Rows from block 6 of a small rotation predictor, named by matrix and row number. Rows with one number belong to one neuron. Each number is 128 + 32 x the weight over its row's rms, rounded and kept within 0 to 255. All counts start at 0. Numbers have three digits each.
After each neuron's rows are labels from the 100 images, of 14848, where the neuron reaches its highest value: "strongest on" is what is common among them. Only what is clearly more common there than usual is listed. The data: photos of plants, animals and fungi (iNaturalist).
# fc1: MLP up (model.blocks.6.mlp.fc1.weight, 768x256), inputs 192-255
# fc2: MLP down (model.blocks.6.mlp.fc2.weight, 256x768, transposed), outputs 192-255

fc1.743:177142098096102122069144053028088188153082153085087082148154151158092131138142088136138118118091171143091149095072109101137104169163138086151138105101106129130182134142079149094081137084157099
fc2.743:113145110037103137180101093127183113066145173123145166078118092133118161185102128121147153155135141149125099136109141145137152119108087160133118157073157135152107143126091147148110068165198169
strongest on: phylum Tracheophyta; kingdom Plantae

fc1.101:140192094156193138127074130115179158149061104117090097116110114177158115118138057150131134079134098102124142153165168152139135159060166150129096118170127142168146167111054118099162109111134076
fc2.101:137172116148058122154176168139163172084156151188158136108102149160169048130144111055139144099154117087115188125116164082108105141174149148111129125153086141179092129129155136158067126131126134
strongest on: kingdom Plantae; phylum Tracheophyta; class Magnoliopsida

fc1.758:132153106147120120151143146142119150100115129136145093082084130099150078097065093173088073094053118138168170119159112121109109156136120155119183118139126150098157108195170132163103161143150170
fc2.758:115169126139161176129114076103121147062148071141159053041121094186160116122202122133139136109094112125138139079168131167140144115091152144143163126180126128120144081160082118106157144095082123
strongest on: class Insecta; phylum Arthropoda; order Diptera

fc1.477:148100132075155108152119034134082147071135158128132128096144102143147144130136128130118140148109152170118157149175185097116125128124124121156136103111113133084130027110097144138127138105142143
fc2.477:098102103111179133116170109099111166169089133178101112154025137131123112147129132116105136125137110005150143103115094155193131162105164156232107118171132113188127229164144097198099128087149118
strongest on: class Insecta; phylum Arthropoda; order Lepidoptera; family: Nymphalidae

fc1.712:100140163134141201058098142121127101163158182160087098168143151155246114103091134107127098124135170129109084122166107174118148187107148132134130113067176169103150107118152102125163154083163179
fc2.712:069134102118124104202149148123142136178123204186173178092118089162106118165146169133100082110166142118114145179138164084146165123143162126141138154159083085136134100121152126116139157171106105
strongest on: phylum Arthropoda; class Insecta

fc1.39:131124051113132108166088159113142100095129153125047191104090131120170117089166148100108129159047117190082131192146119182125154070129095084176147086115095135092118137111172092128133099119108128
fc2.39:169118069155111134143129124158081158150146194091133143119133133087163105142109071153151172117131157104126096170180176142120108151120137131078119150172156171125074124123141120163179103107140140
strongest on: order Passeriformes

fc1.642:131061137174095163115130121218134096098106118150177121165148143105112171098140113153157170130152175125073133131180146136089125091152178126125119158135111129116123089085103097130137138135144096
fc2.642:151115101105122135125120115117133133100107071118136084157096135133121093208120109130092155128098153146160131103104105100141162141106125082182131098163132172097103110083117163137191153151127182
strongest on: order Passeriformes

fc1.619:096143152160124093125133148154151136135117060108100109153138118148193111150127139147142149107160170155121120094126160131100153142167150086163139084125114109084131161125146168122152069144045140
fc2.619:153157109122081112117134146096146129133101114100085086112134151127151126119163187093143159130162156129112139145146118111153164225107119144199127148181150148147114080189100126167149201173149092
strongest on: kingdom Plantae; phylum Tracheophyta; class Magnoliopsida

fc1.315:058132085156191145074055158132106112175087149206140125118090106195152111094155122106131045140119087167132147138127087111111138103154115116103100125165142128179154149105122128155151185160158117
fc2.315:161121094168118129130143123196114136159153130187120129092089146130132176129190087193201141055129132089154188136114119153121120096145138122091133051086131177088094120175162188150122144139132133
strongest on: phylum Tracheophyta; kingdom Plantae

fc1.380:092131098138142106114094135121019158180107160096090122085169175111120190150103158131124084193159179112150089140098160131140131142135156150141086112182134119133146148159162082038073094146146131
fc2.380:131095137136123129094176111140194115080139117111159112170163109140100073131103135172078127085194185106140123170146119070141161087147140094123155078126167066184119144037095119137158092109141169
strongest on: phylum Arthropoda; class Insecta

fc1.625:096173120140124123088162125076134126152156152186130125129139137158165155095107079095128148128104136156077153078149092131157166150145139097127177136123069132143145145151092144072118183122191083
fc2.625:129097124104102146157120142098103119073146116152096087125069099129146164138077133120098165124129188106147153094181121141085126153168081177182133140100142096087155090132142145135113104133109170
strongest on: phylum Tracheophyta; kingdom Plantae

fc1.68:063143116102129120093123167150146130110087103036147099094150160207099144153163089115108149098124189116126107137162196171114120091108123115145135109025144157113180156133103145067127116114111117
fc2.68:115150125129111117063115111131179099140113162105155084136128123062185140132196162128104117083188116149127140131109091180121154151105162160129134108067142130148084121150168094146184144121166108
strongest on: class Mammalia

fc1.579:154150127169134115104089096117101087180119163119118148129117148133119112120196107160152082105115134175110077134143136075128186136096135167101140087095142112055120098098109130166081147099066165
fc2.579:105126098119160135133158126143122122147129091112143050104091128141124157118116074122105179161137066137106108188166150123137077012105111118085091148132094138149155141114197121145110150147147055
strongest on: phylum Chordata; class Aves; order Anseriformes; family: Anatidae

fc1.542:122112193128178129116152135124157177152181126181168100065138132129127110161126102073162076145155111118204179125142122101153113176146117149143062131152132109128165136136124106113115140094114138
fc2.542:190140096135134120134188106160110170102160129120113120157133148084141160136077102154102138167092155120074047125156137200108128125134134134142126116130121148136059072091132107141119117129135137
strongest on: phylum Arthropoda; class Insecta

fc1.135:133061133107099121119099120160092090106049125187108143032146110173160114102154139183163127205126112156122122160099060073119171154113143168134095136141081134100132119099170142171149144096106092
fc2.135:169147132088168087102158107108121127115144173176095148158151115078158107137179085138142077099132091146095152149118110146142103158154138147108161125173141085147139120156153111164183148137111145
strongest on: order Lepidoptera

fc1.476:141115121106142166129108121117122119155079157074156094077193143139145149133185084148141087151092066121107158132099110140133131129111192085136133165097110119125121098131171194164119137098157142
fc2.476:138127129117131161105170150085139091076065158054152083110069184133129170135138043131129145159070132128163101099128141114096126161083111115138126137123096160114063109083105132144106132150102172
strongest on: phylum Tracheophyta; kingdom Plantae

fc1.713:117127136129115153173153110159107093166139073105152129080084125152142127153149120180135134094151162125130105167067186126136110129114143139132165091158190134140087093104110084167217097074153120
fc2.713:172153086112157104133153151124153091119157128087131159096157122095081124111138113163107159149141072159136130118117080146168142158160071107151135187165130154124158155233168144118105125118121118
strongest on: kingdom Plantae; phylum Tracheophyta; class Magnoliopsida

fc1.626:112136068154187162125119140158151048137088121160190134094142132174150105113175050127189126112111164129158127123133207109144111177093094146140128140119152164117106110161154133115115107085128106
fc2.626:123098139153164141132138116106199120086156099122098080119119146093152123105162180125089164134143108114098177117055089077129147137099201134120125073194130102090146118134102161115151141128128089
strongest on: class Aves; order Passeriformes

fc1.52:107115123080171124155055078104155112112098138173092152109106162123071133131096135166131171130121084153168132088096140168155189074169066122130101126115064140120178121076109167121123113080145139
fc2.52:110095130100076108151087127093135079134121183122048139088161155136189154135139051130106127152131178156183045189050118181088076103075136097146074136133158152194122140166136122128146136206171119
strongest on: order Lepidoptera

fc1.745:102127148184122106166153146121057176156176138053220107076147085181165131122111152072148129106156125117172133156149150096151117103132216100116114100107150116147093098125100164160105153145128112
fc2.745:131083143134128133133119162167132112122139092077112126110145107090183117100110083199149152114122130120153155178113120155088131137122101140140095083143058106153124088112059102095158134146083157
strongest on: phylum Tracheophyta; kingdom Plantae

fc1.249:152125078109154166129171108103140129182124136128120138190146043133070130082124111145083087110128076123082125140103077172163100118141080180138139138094112153128143078119112150078126106087122148
fc2.249:123119164099106102110124189077120093117131145152130152113153070078115124158133141135185162112153114127176156091127133070136132120088131142117113126071128182151141122130168113116156189157104147
strongest on: phylum Arthropoda

fc1.406:162109094145113132151184115157093112150133120182078094108077085170161105082139023134185179133132122189119109131167116154114151108139071161161134150141160178134144133160147171111186108157144139
fc2.406:102125139143138092130120167097131198095102149098138144121074131127094146138108127103137117084149170144140143119144170102169146114109107118136123118125085115183139189139078155203166126092082150
strongest on: class Insecta; phylum Arthropoda; order Lepidoptera

fc1.115:178056126131152092099099117162142153103137145096144116221103133113170154129165120110168110105093166147112145112061190116131144143189164137114165108143115124183151126115162148136175087154111081
fc2.115:130117146168167092128094137177122098170132156157134100053082132138113082141111095140120041139110119121142143136202115088171084176001166052197103114147180139125128152199123125129116061112203177
strongest on: order Passeriformes

fc1.488:119161119154075100087126124088101146101151106168174103122121091118112143098123160146131105160144123124183125118118091142135177167162079165108148133157166115056082195152099083117133000149155127
fc2.488:139069152178136119162101143126139114099142134129159136130110160119130132045187108140148086130061138117138166147158082136146087145129098201113106120106091139113070133074139197125141082165122106
strongest on: phylum Arthropoda; class Insecta; order Lepidoptera

fc1.169:084119123138124186110152113158084112126183120050157139084135102126158111106097095117160153127122161124139068096149155142158132133106111097149121179086137165116107140122167102121115191109127150
fc2.169:115154106134121099106094150159108153201136077145111103087101135095154143137136195143119169068097175136130143099130162145113094098122151119112161133153138082064071165137095123157140127102183134
strongest on: kingdom Plantae; phylum Tracheophyta; class Magnoliopsida

fc1.627:134067078138144107089163132127138077150098154145117047183156112168106150133135139130141157126165127167165159194170183115188096091174172127169137157150114156072119136171106164101094091107117125
fc2.627:107099229150137104129116132150166108091105143109159106147119175099145120077109088116156123122117131120112177182094130130131148174143084163150144151124130120097076095073193092129138111096088107
strongest on: phylum Chordata; class Aves

fc1.503:119100085103135164094199113099118124133126141132084173089125175041140124147126131162094183130155120116212144156132112139134142133182112118138155094156112167138147135138177131084136156152110091
fc2.503:113141129102122078156121129144138163106177140158087153144070110155100132197151127158126144079163096076158105114107139089132143171095127132171180110120136122128140190155132144123126165194135132
strongest on: class Aves; order Passeriformes

fc1.11:091116132105170113110123139175161133141158177133107142096134118059128115170212100091146125158101148116067126088163146088136139107092106133161082124132117091144121122097168095085083109156119127
fc2.11:124154142130149154115113143111118123138144118120071162165154096160090156119097169144111115109145140135104222064120099134051151111155117128151191129166096166159020107119092114141117154069160114
strongest on: class Aves; order Anseriformes; family: Anatidae

fc1.43:121117124142156131102110120116070146142085174156124125101166168116178108146097093124194072114145235130093140145165079131150143137176172099094112163111106155189148150116165134151110168118156148
fc2.43:095128133119141092079165162114123096151128101136149116104158156143133146091152087096066104153121085151159168123091196142131125122093122144127121176120131109131088166036116078168153106106159134
strongest on: phylum Arthropoda; class Insecta

fc1.44:108213073185123116117105122130148129113100107059074149083092118164164143120149097134155117104147127123086138147081129135142133146125147092139106148097095127150152114130213132124111123199101117
fc2.44:147153130119080137158099128174165155133129135153140085108110163088092114085120106165145132119159189112134122100155134146125102155150167130195171149164129179129086117101198100125109148172178164
strongest on: phylum Tracheophyta; kingdom Plantae

fc1.30:082113086119138142175065189096162130176172057089102027129096138133145151117139121089091164093134155142154085125183105103133064117098100187126077128104132110114085167096137133169146178155092118
fc2.30:153100154158132097159104191134124113136111057171114150203090093122119081097144096082179117119086174198166156178154011139136098118115101147164120092088152127116123111114097115104178176058153134
strongest on: order Passeriformes

fc1.591:166177125124119172127062141146138157143097080117108161148134090140104124194150093166125182087121073132104150081157056112115114153171119083092139132144141155147092105194103180105089126170136121
fc2.591:100120176122072066101132044149125091143171124158134103117134118170107134170168183125135153085108126098084087190155168111171175157106125137107095197126148136157093164124237141108157115151111064
strongest on: phylum Tracheophyta; kingdom Plantae

fc1.215:126105132118021188048159098093196105132124156153112121110159174164102087124099153150122141136079155135137167131115114188177082134120094136113115126127114091135135135127098115133103173099075148
fc2.215:092167123093110095129130090203072152186076108118127123130087115131114166085224100159082113107151078109157111154139186132158124126105098113143140113104141112103102120111156095168082108111157104
strongest on: order Lepidoptera

fc1.214:131149090133140127088146118134146211102088135123076178148119167113142126091145078099087149107107164180140106142100124145169133063135098139134175111082171135191126149124115112113157120110092084
fc2.214:119182157089176127146144065154186147169152165158118186184095129140075122122154092157133128097149166163138151089062130168095201084111104076164071138089068113143127098053129109056152116138134118
strongest on: phylum Chordata; class Aves; order Passeriformes

fc1.612:155116118186126176185155144143118102193097117107196091089122116159129099129081120109174141129092086119122117163092063100130129110180171108101097168158106174146200117183124142127126138173122137
fc2.612:139118128141087198102162132161122142130155085102142057099174138113142139159122082216130177136076135158127109056170135140095136180090107123107172165136142144190160066082150097107168108115150153
strongest on: kingdom Plantae; phylum Tracheophyta; class Magnoliopsida

fc1.167:104140124155168148079141101068087113122143130190172122172120182174088110132124158136141124140075093061130091101101128121057133112201150179070128159082148100086117175137100202155122139118138089
fc2.167:109137167142167067158164144123147090164155137166127144111158116158097122090170236152090155115092076140155060176101129141132098110111102145125191117101166089155134117180131122144140124139064107
strongest on: phylum Chordata; class Aves; order Anseriformes; family: Anatidae

fc1.668:183133169127090101115162144105124151142148172158142158178131144102106104121146169118128129134107139110103045156151125107107114123114090107108185159138077127118083136106206154078156091122134120
fc2.668:092184131155125084177136138103122132149088129079162199165172191161091129083064144119139131110131142184135163087092108107171104080110157078152146084107131164108132151147101161159119130110101146
strongest on: order Passeriformes