From a checkpoint of a small rotation predictor.
Model: 6.97M parameters, 48-pixel images, activation relu, patch size [2, 2], depths [3, 3, 3, 3].
Training: normuon at rate 0.0023, 14600 steps, batches of 512.
Data: 77898 training examples, 96.0 epochs.
Rows from block 8 of a small rotation predictor, named by matrix and row number. Rows with one number belong to one neuron. Each number is 128 + 32 x the weight over its row's rms, rounded and kept within 0 to 255. All counts start at 0.
After each neuron's rows are labels from the 100 images, of 14848, where the neuron reaches its highest value: "colour at peak" is the nearest of a few named colours to the mean colour under the peak. Only what is clearly more common there than usual is listed. The data: photos of plants, animals and fungi (iNaturalist).
# fc1: MLP up (model.blocks.8.mlp.fc1.weight, 768x256), inputs 0-85
# fc2: MLP down (model.blocks.8.mlp.fc2.weight, 256x768, transposed), outputs 0-85

fc1.436 [186 157 159 134 137 179 139 131  96  88 102 102 178 165 102 101 160  98 169 103  95 137 113 141 130 129 133 138  77 129 120  83  99 128 117 159 112 114  99 165 152 159 129 112 135  49  95 136 103 126 112 116  96 134 159 113 200  96  96 153 125 135 133 179 108  98 158 161  98  99 137 161 124 174 100 155 169 194  69 178  87 175 129 190  92 128]
fc2.436 [144  74 129 166 164  92 111 145 149 129 130 131 178  56 152 134 165  82 162 121 143 101 120  93 156 116 153 141 135 115 140 167 134 122 143 115 137 120 167 117 136 105  71 124 152 181  70 140 101 143 113 141 145 150 163 109 118  49 141 101 126 188 126 134 169 131  94 105 100 174 127 154 171  71 159 168 131 123 162 149 153  65 115 128 168 171]
colour at peak: cyan

fc1.280 [168 176 143 166 127 102 105 118 126 123 138 131 145 172 135 169 153 118 171 157 125 122 124  75 160 185 152 129  93 134 110 142 143 131 182 121 128 140 219 114 129 152 145  95 137 144  89 159  90 110 125 163 101 127 105 201  99 143 156  99 154 144 141  51  83  82 126 138 139  75  52  95 151 145 163 177 139 144  40 111 179 128 162 157 129 106]
fc2.280 [128  69 152 179  97  93 165 118  95 110 142 116 128 131  79 104 151 122 120  93 143 119 154 131 111 112 179 158 126 154 109 128  99 125 138 141 144  96 114 104 135 114 146 143  93 117 165 115 191  68 149 130 116 157 118  90 138  98 158 174 164 130 147 173 109 107  62 128 169 159 183  64 177  78 135 104 117 113 179 106 130 113  62 148 109 115]
colour at peak: pink

fc1.496 [103 111 107 178 178 133 124 124 116 169  94  90  94 149  96  98  73 130 147  65 158 115 126 151 103  77 127  96 120 145 167 125  99 143  82 160  96  80 111 164 176 147 155 149 165  97 141 151 137 147  73 154 113  93 113  95 168 128  80 146 146  90 115  77 159 136 107 154 118  86 171  50 120  69 134 205 117 119 149  95  66 116 107 130  98 112]
fc2.496 [126  80 141 138  95 112 157  89 171 153 150  83 119 125  98 139  83 143  88 131 137 133 141 194 189  77 108  86 155 160 148 161  88 133 102 147 208 131 135 136 138  85 119 149 129 151  85 107 147 150 100  94 159 179  92 144  72  81 127 112 184 189 206 137 116 123 166 134 120 128 109 153 123 104 185 146 130 104  71 129 162 153 170 109  80 136]
colour at peak: black

fc1.264 [ 71 172  97 154 111 158 169  95 111  94 131 128  92  78 113  73  91 173 142 121  84  92 124  59 145 165  99 150  82 132 171 172 126  82 123 117 162 134 135  82 102 128 135 165 184 124 139 155 120 109  88 133  50  90 101 113 178 107 206 184 146 118 152 106 144 101 147  98 102 154 116 130 104 110  45  60 123 143 144  79 136 157 139 130  50 142]
fc2.264 [134  69 109 127 156 143 136  72  80 157 170 147 159  32  72 163  91 135 165 119 133 101 149 128 149 132 143 161 169 136 156 146 134 155 121 146  97 109 157 125 115 158 133  86 129 146 120 113 105  92 130  94 143 111 143 159 138  95 166 202 114 146 185 148 148 104 152 134 100  88  90 123  86 172 104  72 180 110 136 151 153 136 163 104 157 143]
colour at peak: black

fc1.183 [ 96 100 136 156 119 137 163 121 122  98 114 124 152 167  91 152 111  98 161 116  89 184  98  75 121 141 169 149  84  84 116 111 147  91 141 126 180  81 106  87 142 125  83 116 111  86 123 179  86 225 102 104 130 146 116 103 180  46 118 172 143  87 161 155 133 118 106 100  61 135 149 127 141 115 167  94 183  51  73 134 168 164 176 182 118 122]
fc2.183 [107 127 135 136 133 116 112 144 123 116 113 150 124  93 178  92  63 144 115 173 144 138 124 141 117 116 146  58 119  81 144 137 123 157 174 111 120 174 129 170 145 107 139 105 200 146 159  96 169 144 156 113  90 111 133 147  91 121 128 112 121 117  90  71 106 131 126 122 163 145 183  94 143 117  84 119  93 134 141 159 168  64 108  78 210 150]
colour at peak: brown

fc1.333 [135  66 115 117 164 135 106 136 125 109 103 120 147 198  72 118  92 178 152 166 148  75 128  96 112 144 146  94 109 119 133 147 165 108 136 165 162 133 104 108 116  68 134 121 115 113 126 146 111 167 118 151  79  99 190 115  64 121 101 127 153 155 124 127 130 132 125 121 143 137 158 108 101  99 170 172 161  76 140  96 143 119 124 122  88 136]
fc2.333 [149  99  82 165 134  94  87 120 113 105 149 103 107 179 110 124  99 101  98 123 130 135 118 114 176 135 100 170 179 106 132 142 125 107 102 186 106 143 177 146 122 143 172 137 111  82 120 162 128 140  24 115 131 106 178 110 147 186  57 115 134 126 103 142 167 138 216 159 120 137 144 177 112 165 146 109  86 152 129 160 213 178  88 109  60 151]
colour at peak: black

fc1.275 [137 100 145 102 135 142 140 115 103 125 140 138 123  91 120 113 125 115  94 134 100 165 132 129  92 144 125 150 138 143 140 125 107 111 106 187 151 128 150  84 150 124 139  45 134  74 128 137 207 124 168 129 170  55 153 143 102 154 113  99 157 164 134 126 161  73 175 153 200 122 108 165 136 148 161  81 159 121 162 175 144 185 141  80 142 152]
fc2.275 [112 136 153  82  98  69 179 116 153 144 128 128 108 185 131 120  90 114 149 141 100 100 164 100 104 133 145 204 171 158 183  91 118 125 168 151 131  79 121 131 126 154 148 132 128  94 104 123 119  71 139  60 121 167  93  99 117 122 126 135  94 142 168  60 123 124 153 135 126 164 155 131  98 112 130 181 134 147 126 124 148 147  97  93  99  87]
colour at peak: brown

fc1.113 [107  96 162 169 131 146 125 136  67 135 122 126 164 135 104 128 190  84 152 161 153 119 164 130 112 139 171 104  33  91  87 151 122 162 185 210  82  88  94 180 138 128 161 207 106 103 129 114 139 124 101 147 114 110 137  94 117 174 155 191  64 100 129 135 101 154 118 117 168 149 152 158 130 154  92 141 147 175 116 139 166 110 109 149  93 159]
fc2.113 [185 149 129 121 126 160 112  77 101 134 139 159 109 124 148 159  99 125 138 170 187 148 102 155 101  59 129 169 144 137 156  99 132 110  97 159 102 100 123 115  84 139  80  64 140 169 118 166 108 158 176  62 102  97 134 150 146 129  93 103 135 114 110 128  99 149  92 130 165 145 143 109 130 142 129  60  90 160 160 149  98 160 190 175 174 163]
colour at peak: grey

fc1.437 [111 144 127  79 114 164 133 161 210 129 103 138 108 120 130 123 148 161 109 112 115 160 172 117 128 157 103 202 160 118 134 125 135 143 161 148 142 173 141 158 125 129 173 124 141 123 139 143 113 152 116 127 141 163 114 203 123 150 158 130 125 120 143 116 149 137 102 137 134 123 179 146 106 142 122  78 152  91 125 140 133 147 139  93 138 120]
fc2.437 [201  74  73 159  72 117 104 109 140 152 128 124 146 172  66  99 158 147 177 122  81 129 141 148 115 137 157 162 117 131 163 174 103 106 133 137 147 167  80 156 123 146 126 123 119 127 155  99 103 110  87 154 122 128 148 168 129 128 145 169 190 157 174  95 130  99 123 134  87 155 134  97 118  49 188  81  88 148 114 140 116 150 168  99 141 161]
colour at peak: pink

fc1.258 [ 93 117 117 141 113 111 137 150  88 132  47 132 122 187 107 138 134 155 155 190 115 178 192 102 105 182 138 114 156 120 116 163 120 157 110 134  76 123 132 162 152 154 167  98 115 105 143 134 134 137  89 114 136 115 126 155 164 145 126 105  93 142 170 172 117 144 164 154 185  59 117 136 119 163 149  82  45  90 119  96 111 125 150  78 149 169]
fc2.258 [145 171 116 118 129 138  76 144 137 120 107  83 122 202 110 101  96 172 145 106 138 126 119 172 190 118 106 113 100 122 153 137 102 135 117 197  97 111 142 159 120 136 149 138  88 179 157 156  74 107 137  86 160 138 153 127 122  82 149  69 114  70 134 134 101 124 161  83 146  99 128 139 121  95 127 105 123 166 119 107 189 170 138  83  65 134]
colour at peak: black

fc1.115 [132 118 110  83  96 129 163  84  99 120 165 108 112 170  86  88 127 157 121 197 118 105 103 160 126 146  82 141 127 139 110  93 142 115 109 124  91  64 146  98 109 189 198 123 204 130 124 103 111 150 154  97  99  73 165 123 166 111  88 119 101 136 104  63  85 141 165 152 126 126 155 104 143 145 134 125  84 109 124 150 136 131 152  47 126 125]
fc2.115 [ 63 108 143 149 111  98 111 166 112 183 140 170 175 154  81 163 121  84 211 135 133 102  87 138 125  73 185 148 214 145 150 111 107 153 126 134 129 129 127 108  72 193 160  91 118 109 122 107  72 171  67 135  84 102 186 107 155 120  88 177 138  77 139  59 105 122 161  53 126  86 165 111 124  66  48 129 181 140 187  82 203 119 122 123  78 151]
colour at peak: brown

fc1.385 [113 150  87  75 103 165 127 145  84  58  62 121  83 112 133 116 156 138 173 158 145 114 111 124 142  37 129 144 128 116 145 111 119 180  98 188  90 172 131 102 110 176 170 163  99  87 106 108 120 104 146 145  88 105 122 133 160 190 189 134 132 155  99  91  87  92  86 142  88 201 122  90 132 145  82 159 152 153 101 148 163 124 110 103 108 175]
fc2.385 [ 74 162  91 120 134  82 105 165 196 127  72  66 130 148 127 102 110 175  84  89 115 111  89  75 110 145 122  90  85 179 178 133 103 122 171 136 152 105  70 144 105 162 150 125 185 111 142 122 135 140 119 215 137 102 139 110 137 160 146 117  76 122 114 114 150 103 137 137 120 153 105  66 129 141 200  56 108 110 104 106 188 137  62 121 120  76]
colour at peak: grey

fc1.648 [151 143  72 116 128 115 129 119 107  70 128 118 140 139 128 104 118 145 140 103  58 171 135 155 113 158 163 157 109 135  87 151 146 133 161  93  67 146 124 176 166 123 129 178 145 123 204  59  44 137 137 160 166 133 103 111  99 166 131 137 140 124 135 156 118  94 178 129 154 128 128 186 103 137 131 145 100 151  94 152  73 100 113 116 128 198]
fc2.648 [135 121 110 120 116 139 154 148 170 121 115 156  91  94 133  99 149 143 141 125  77 125 123 133 115 172 128 144 101 121 139 160 111  87 110 119 151 102 123  88 142 122 104  83 127 121 118 133 176 189 159 114  70 139 191 160 146 196  86 139 164 112 160  56 152  82 136 118 118 123 120 110 130 120 126 120 147 127 118 160 107 199 128 161  78 134]
colour at peak: cyan

fc1.190 [107  75 175 176 150 154 135 192 138 120  99 119 165 145  68 117 105 127  44 165 159 123 167 157 114 130 157 146 135 133 116 107 128 195 113  83 112  92 154 149  85 144 136 121 106 134 124 173 105 124  98 134  73 177 100 157  96 182 122 163 108 124 156  58 179 110 180 137 138 125 109 161 120 120  75 155 152 135 122 157 114 165 132 126 115 112]
fc2.190 [150 138  78  54  95 176 136 113 122 163  87 115 101 149 168 149 165 145  86 107 123  90 131 103 113  77 117 124 127 112  96 139  55 116 105 121 137  95 153 122 147 114 121 175 170 105 106 167 103 130 163 179 130 107 142  87 140  70 156 136 182 163 112 122 114 151 144  85 127 125 137 182 134 200  95 164 117 124 104 154 192 150 113 143  76 157]
colour at peak: black

fc1.350 [119 151 115 131 122 119  87 125 122 170 152 206 155  99 120 173  93 139  88 119 207 104  77 161 162 141 118 172 147 136  91 122 153 145  97 114 194 196 197 171 126  73 116 129 108 112 141 104 121 161 157 168  95 135  93 104 104 165 128 122 202 153 157 162 143 162 141 137  99  38 152  96 123  59 139 142 133 147 144 134 125 108 169 107 106 124]
fc2.350 [133  88 119 109 115 162 111 133  89 144  64 119 125 104  99 118  93  79 147 148 170 136 116 128 105 157 172 114 111  95 149 114 174  92 170 138 187 174 156 136 111 139 137 163 203 154 178 144 129 197 115 145 186 158  89  77 114 178 111 151 138 105  65 104 164  86 104 105  42 124 141 170 136 133 122 168 101 145 120 167 174 161 143 126 144 123]
colour at peak: brown

fc1.89 [112 113 112 132  85 126 145 112 174 143 127 168 159 195 106  93 111 122 150 121  71  79 123 118 109 123 178 116 146  98 123 172 167 176 154 126  94 143 128  95  55 134 128 131  91 129  73 140 191 123  29 178 108 135 155  46  80  97 182 148 144 134 122 159  58 110 101 108 121 134 108 112 168 138 172 157 107 138 147 126 146 114 140 105 103 103]
fc2.89 [169 144 117 114 125 144  97 199 136 134 104 139 124 119 125 110 165 180 129 139 155 216 118 119 155  99 101 173 107 185  66 174  68 131 126 170 147 172 124 101 140 154  87 141  74 184 147 145 107 170  87 168 152 113 111 126  26 140 152 127 233 159  80 142 139 119 121 193 124 130 137 145  87  83 146 145  77 131 132 162 122 130 128 136 117 149]
colour at peak: pink

fc1.646 [156 107 128 100 155  89 137  95 154 101 112 160 133 103 137 146 116 134 126  97 112 137 140  63 161  61 102 144 167 108 105 172 179 111 128 118 147 148 159  92  74 159 123 166 109 148 138  76 131 147  86 147 190 159 137  84  92 135 153  95 158 148 156 108 146  95 152  97  83 133  98 129  83 113 142 123 146 138 125 116 181 101 143 138 103 153]
fc2.646 [ 74 107 127 108 118 170 133 133  85 121 103 126 137  66 123 114  61 130 134 143 159 173 105 149 138 142 107 119  87 139  88 131 143 122 102 132  73 131  71 190 177 120  91 123 138 116 124 100 188 214 140 136 110 124 137 157  94 143 156 109 153 178 158 175 140 132 111 134 138 135 165  86 124 171 140 188 158 137 187 128 137  93  94 188 158 123]
colour at peak: brown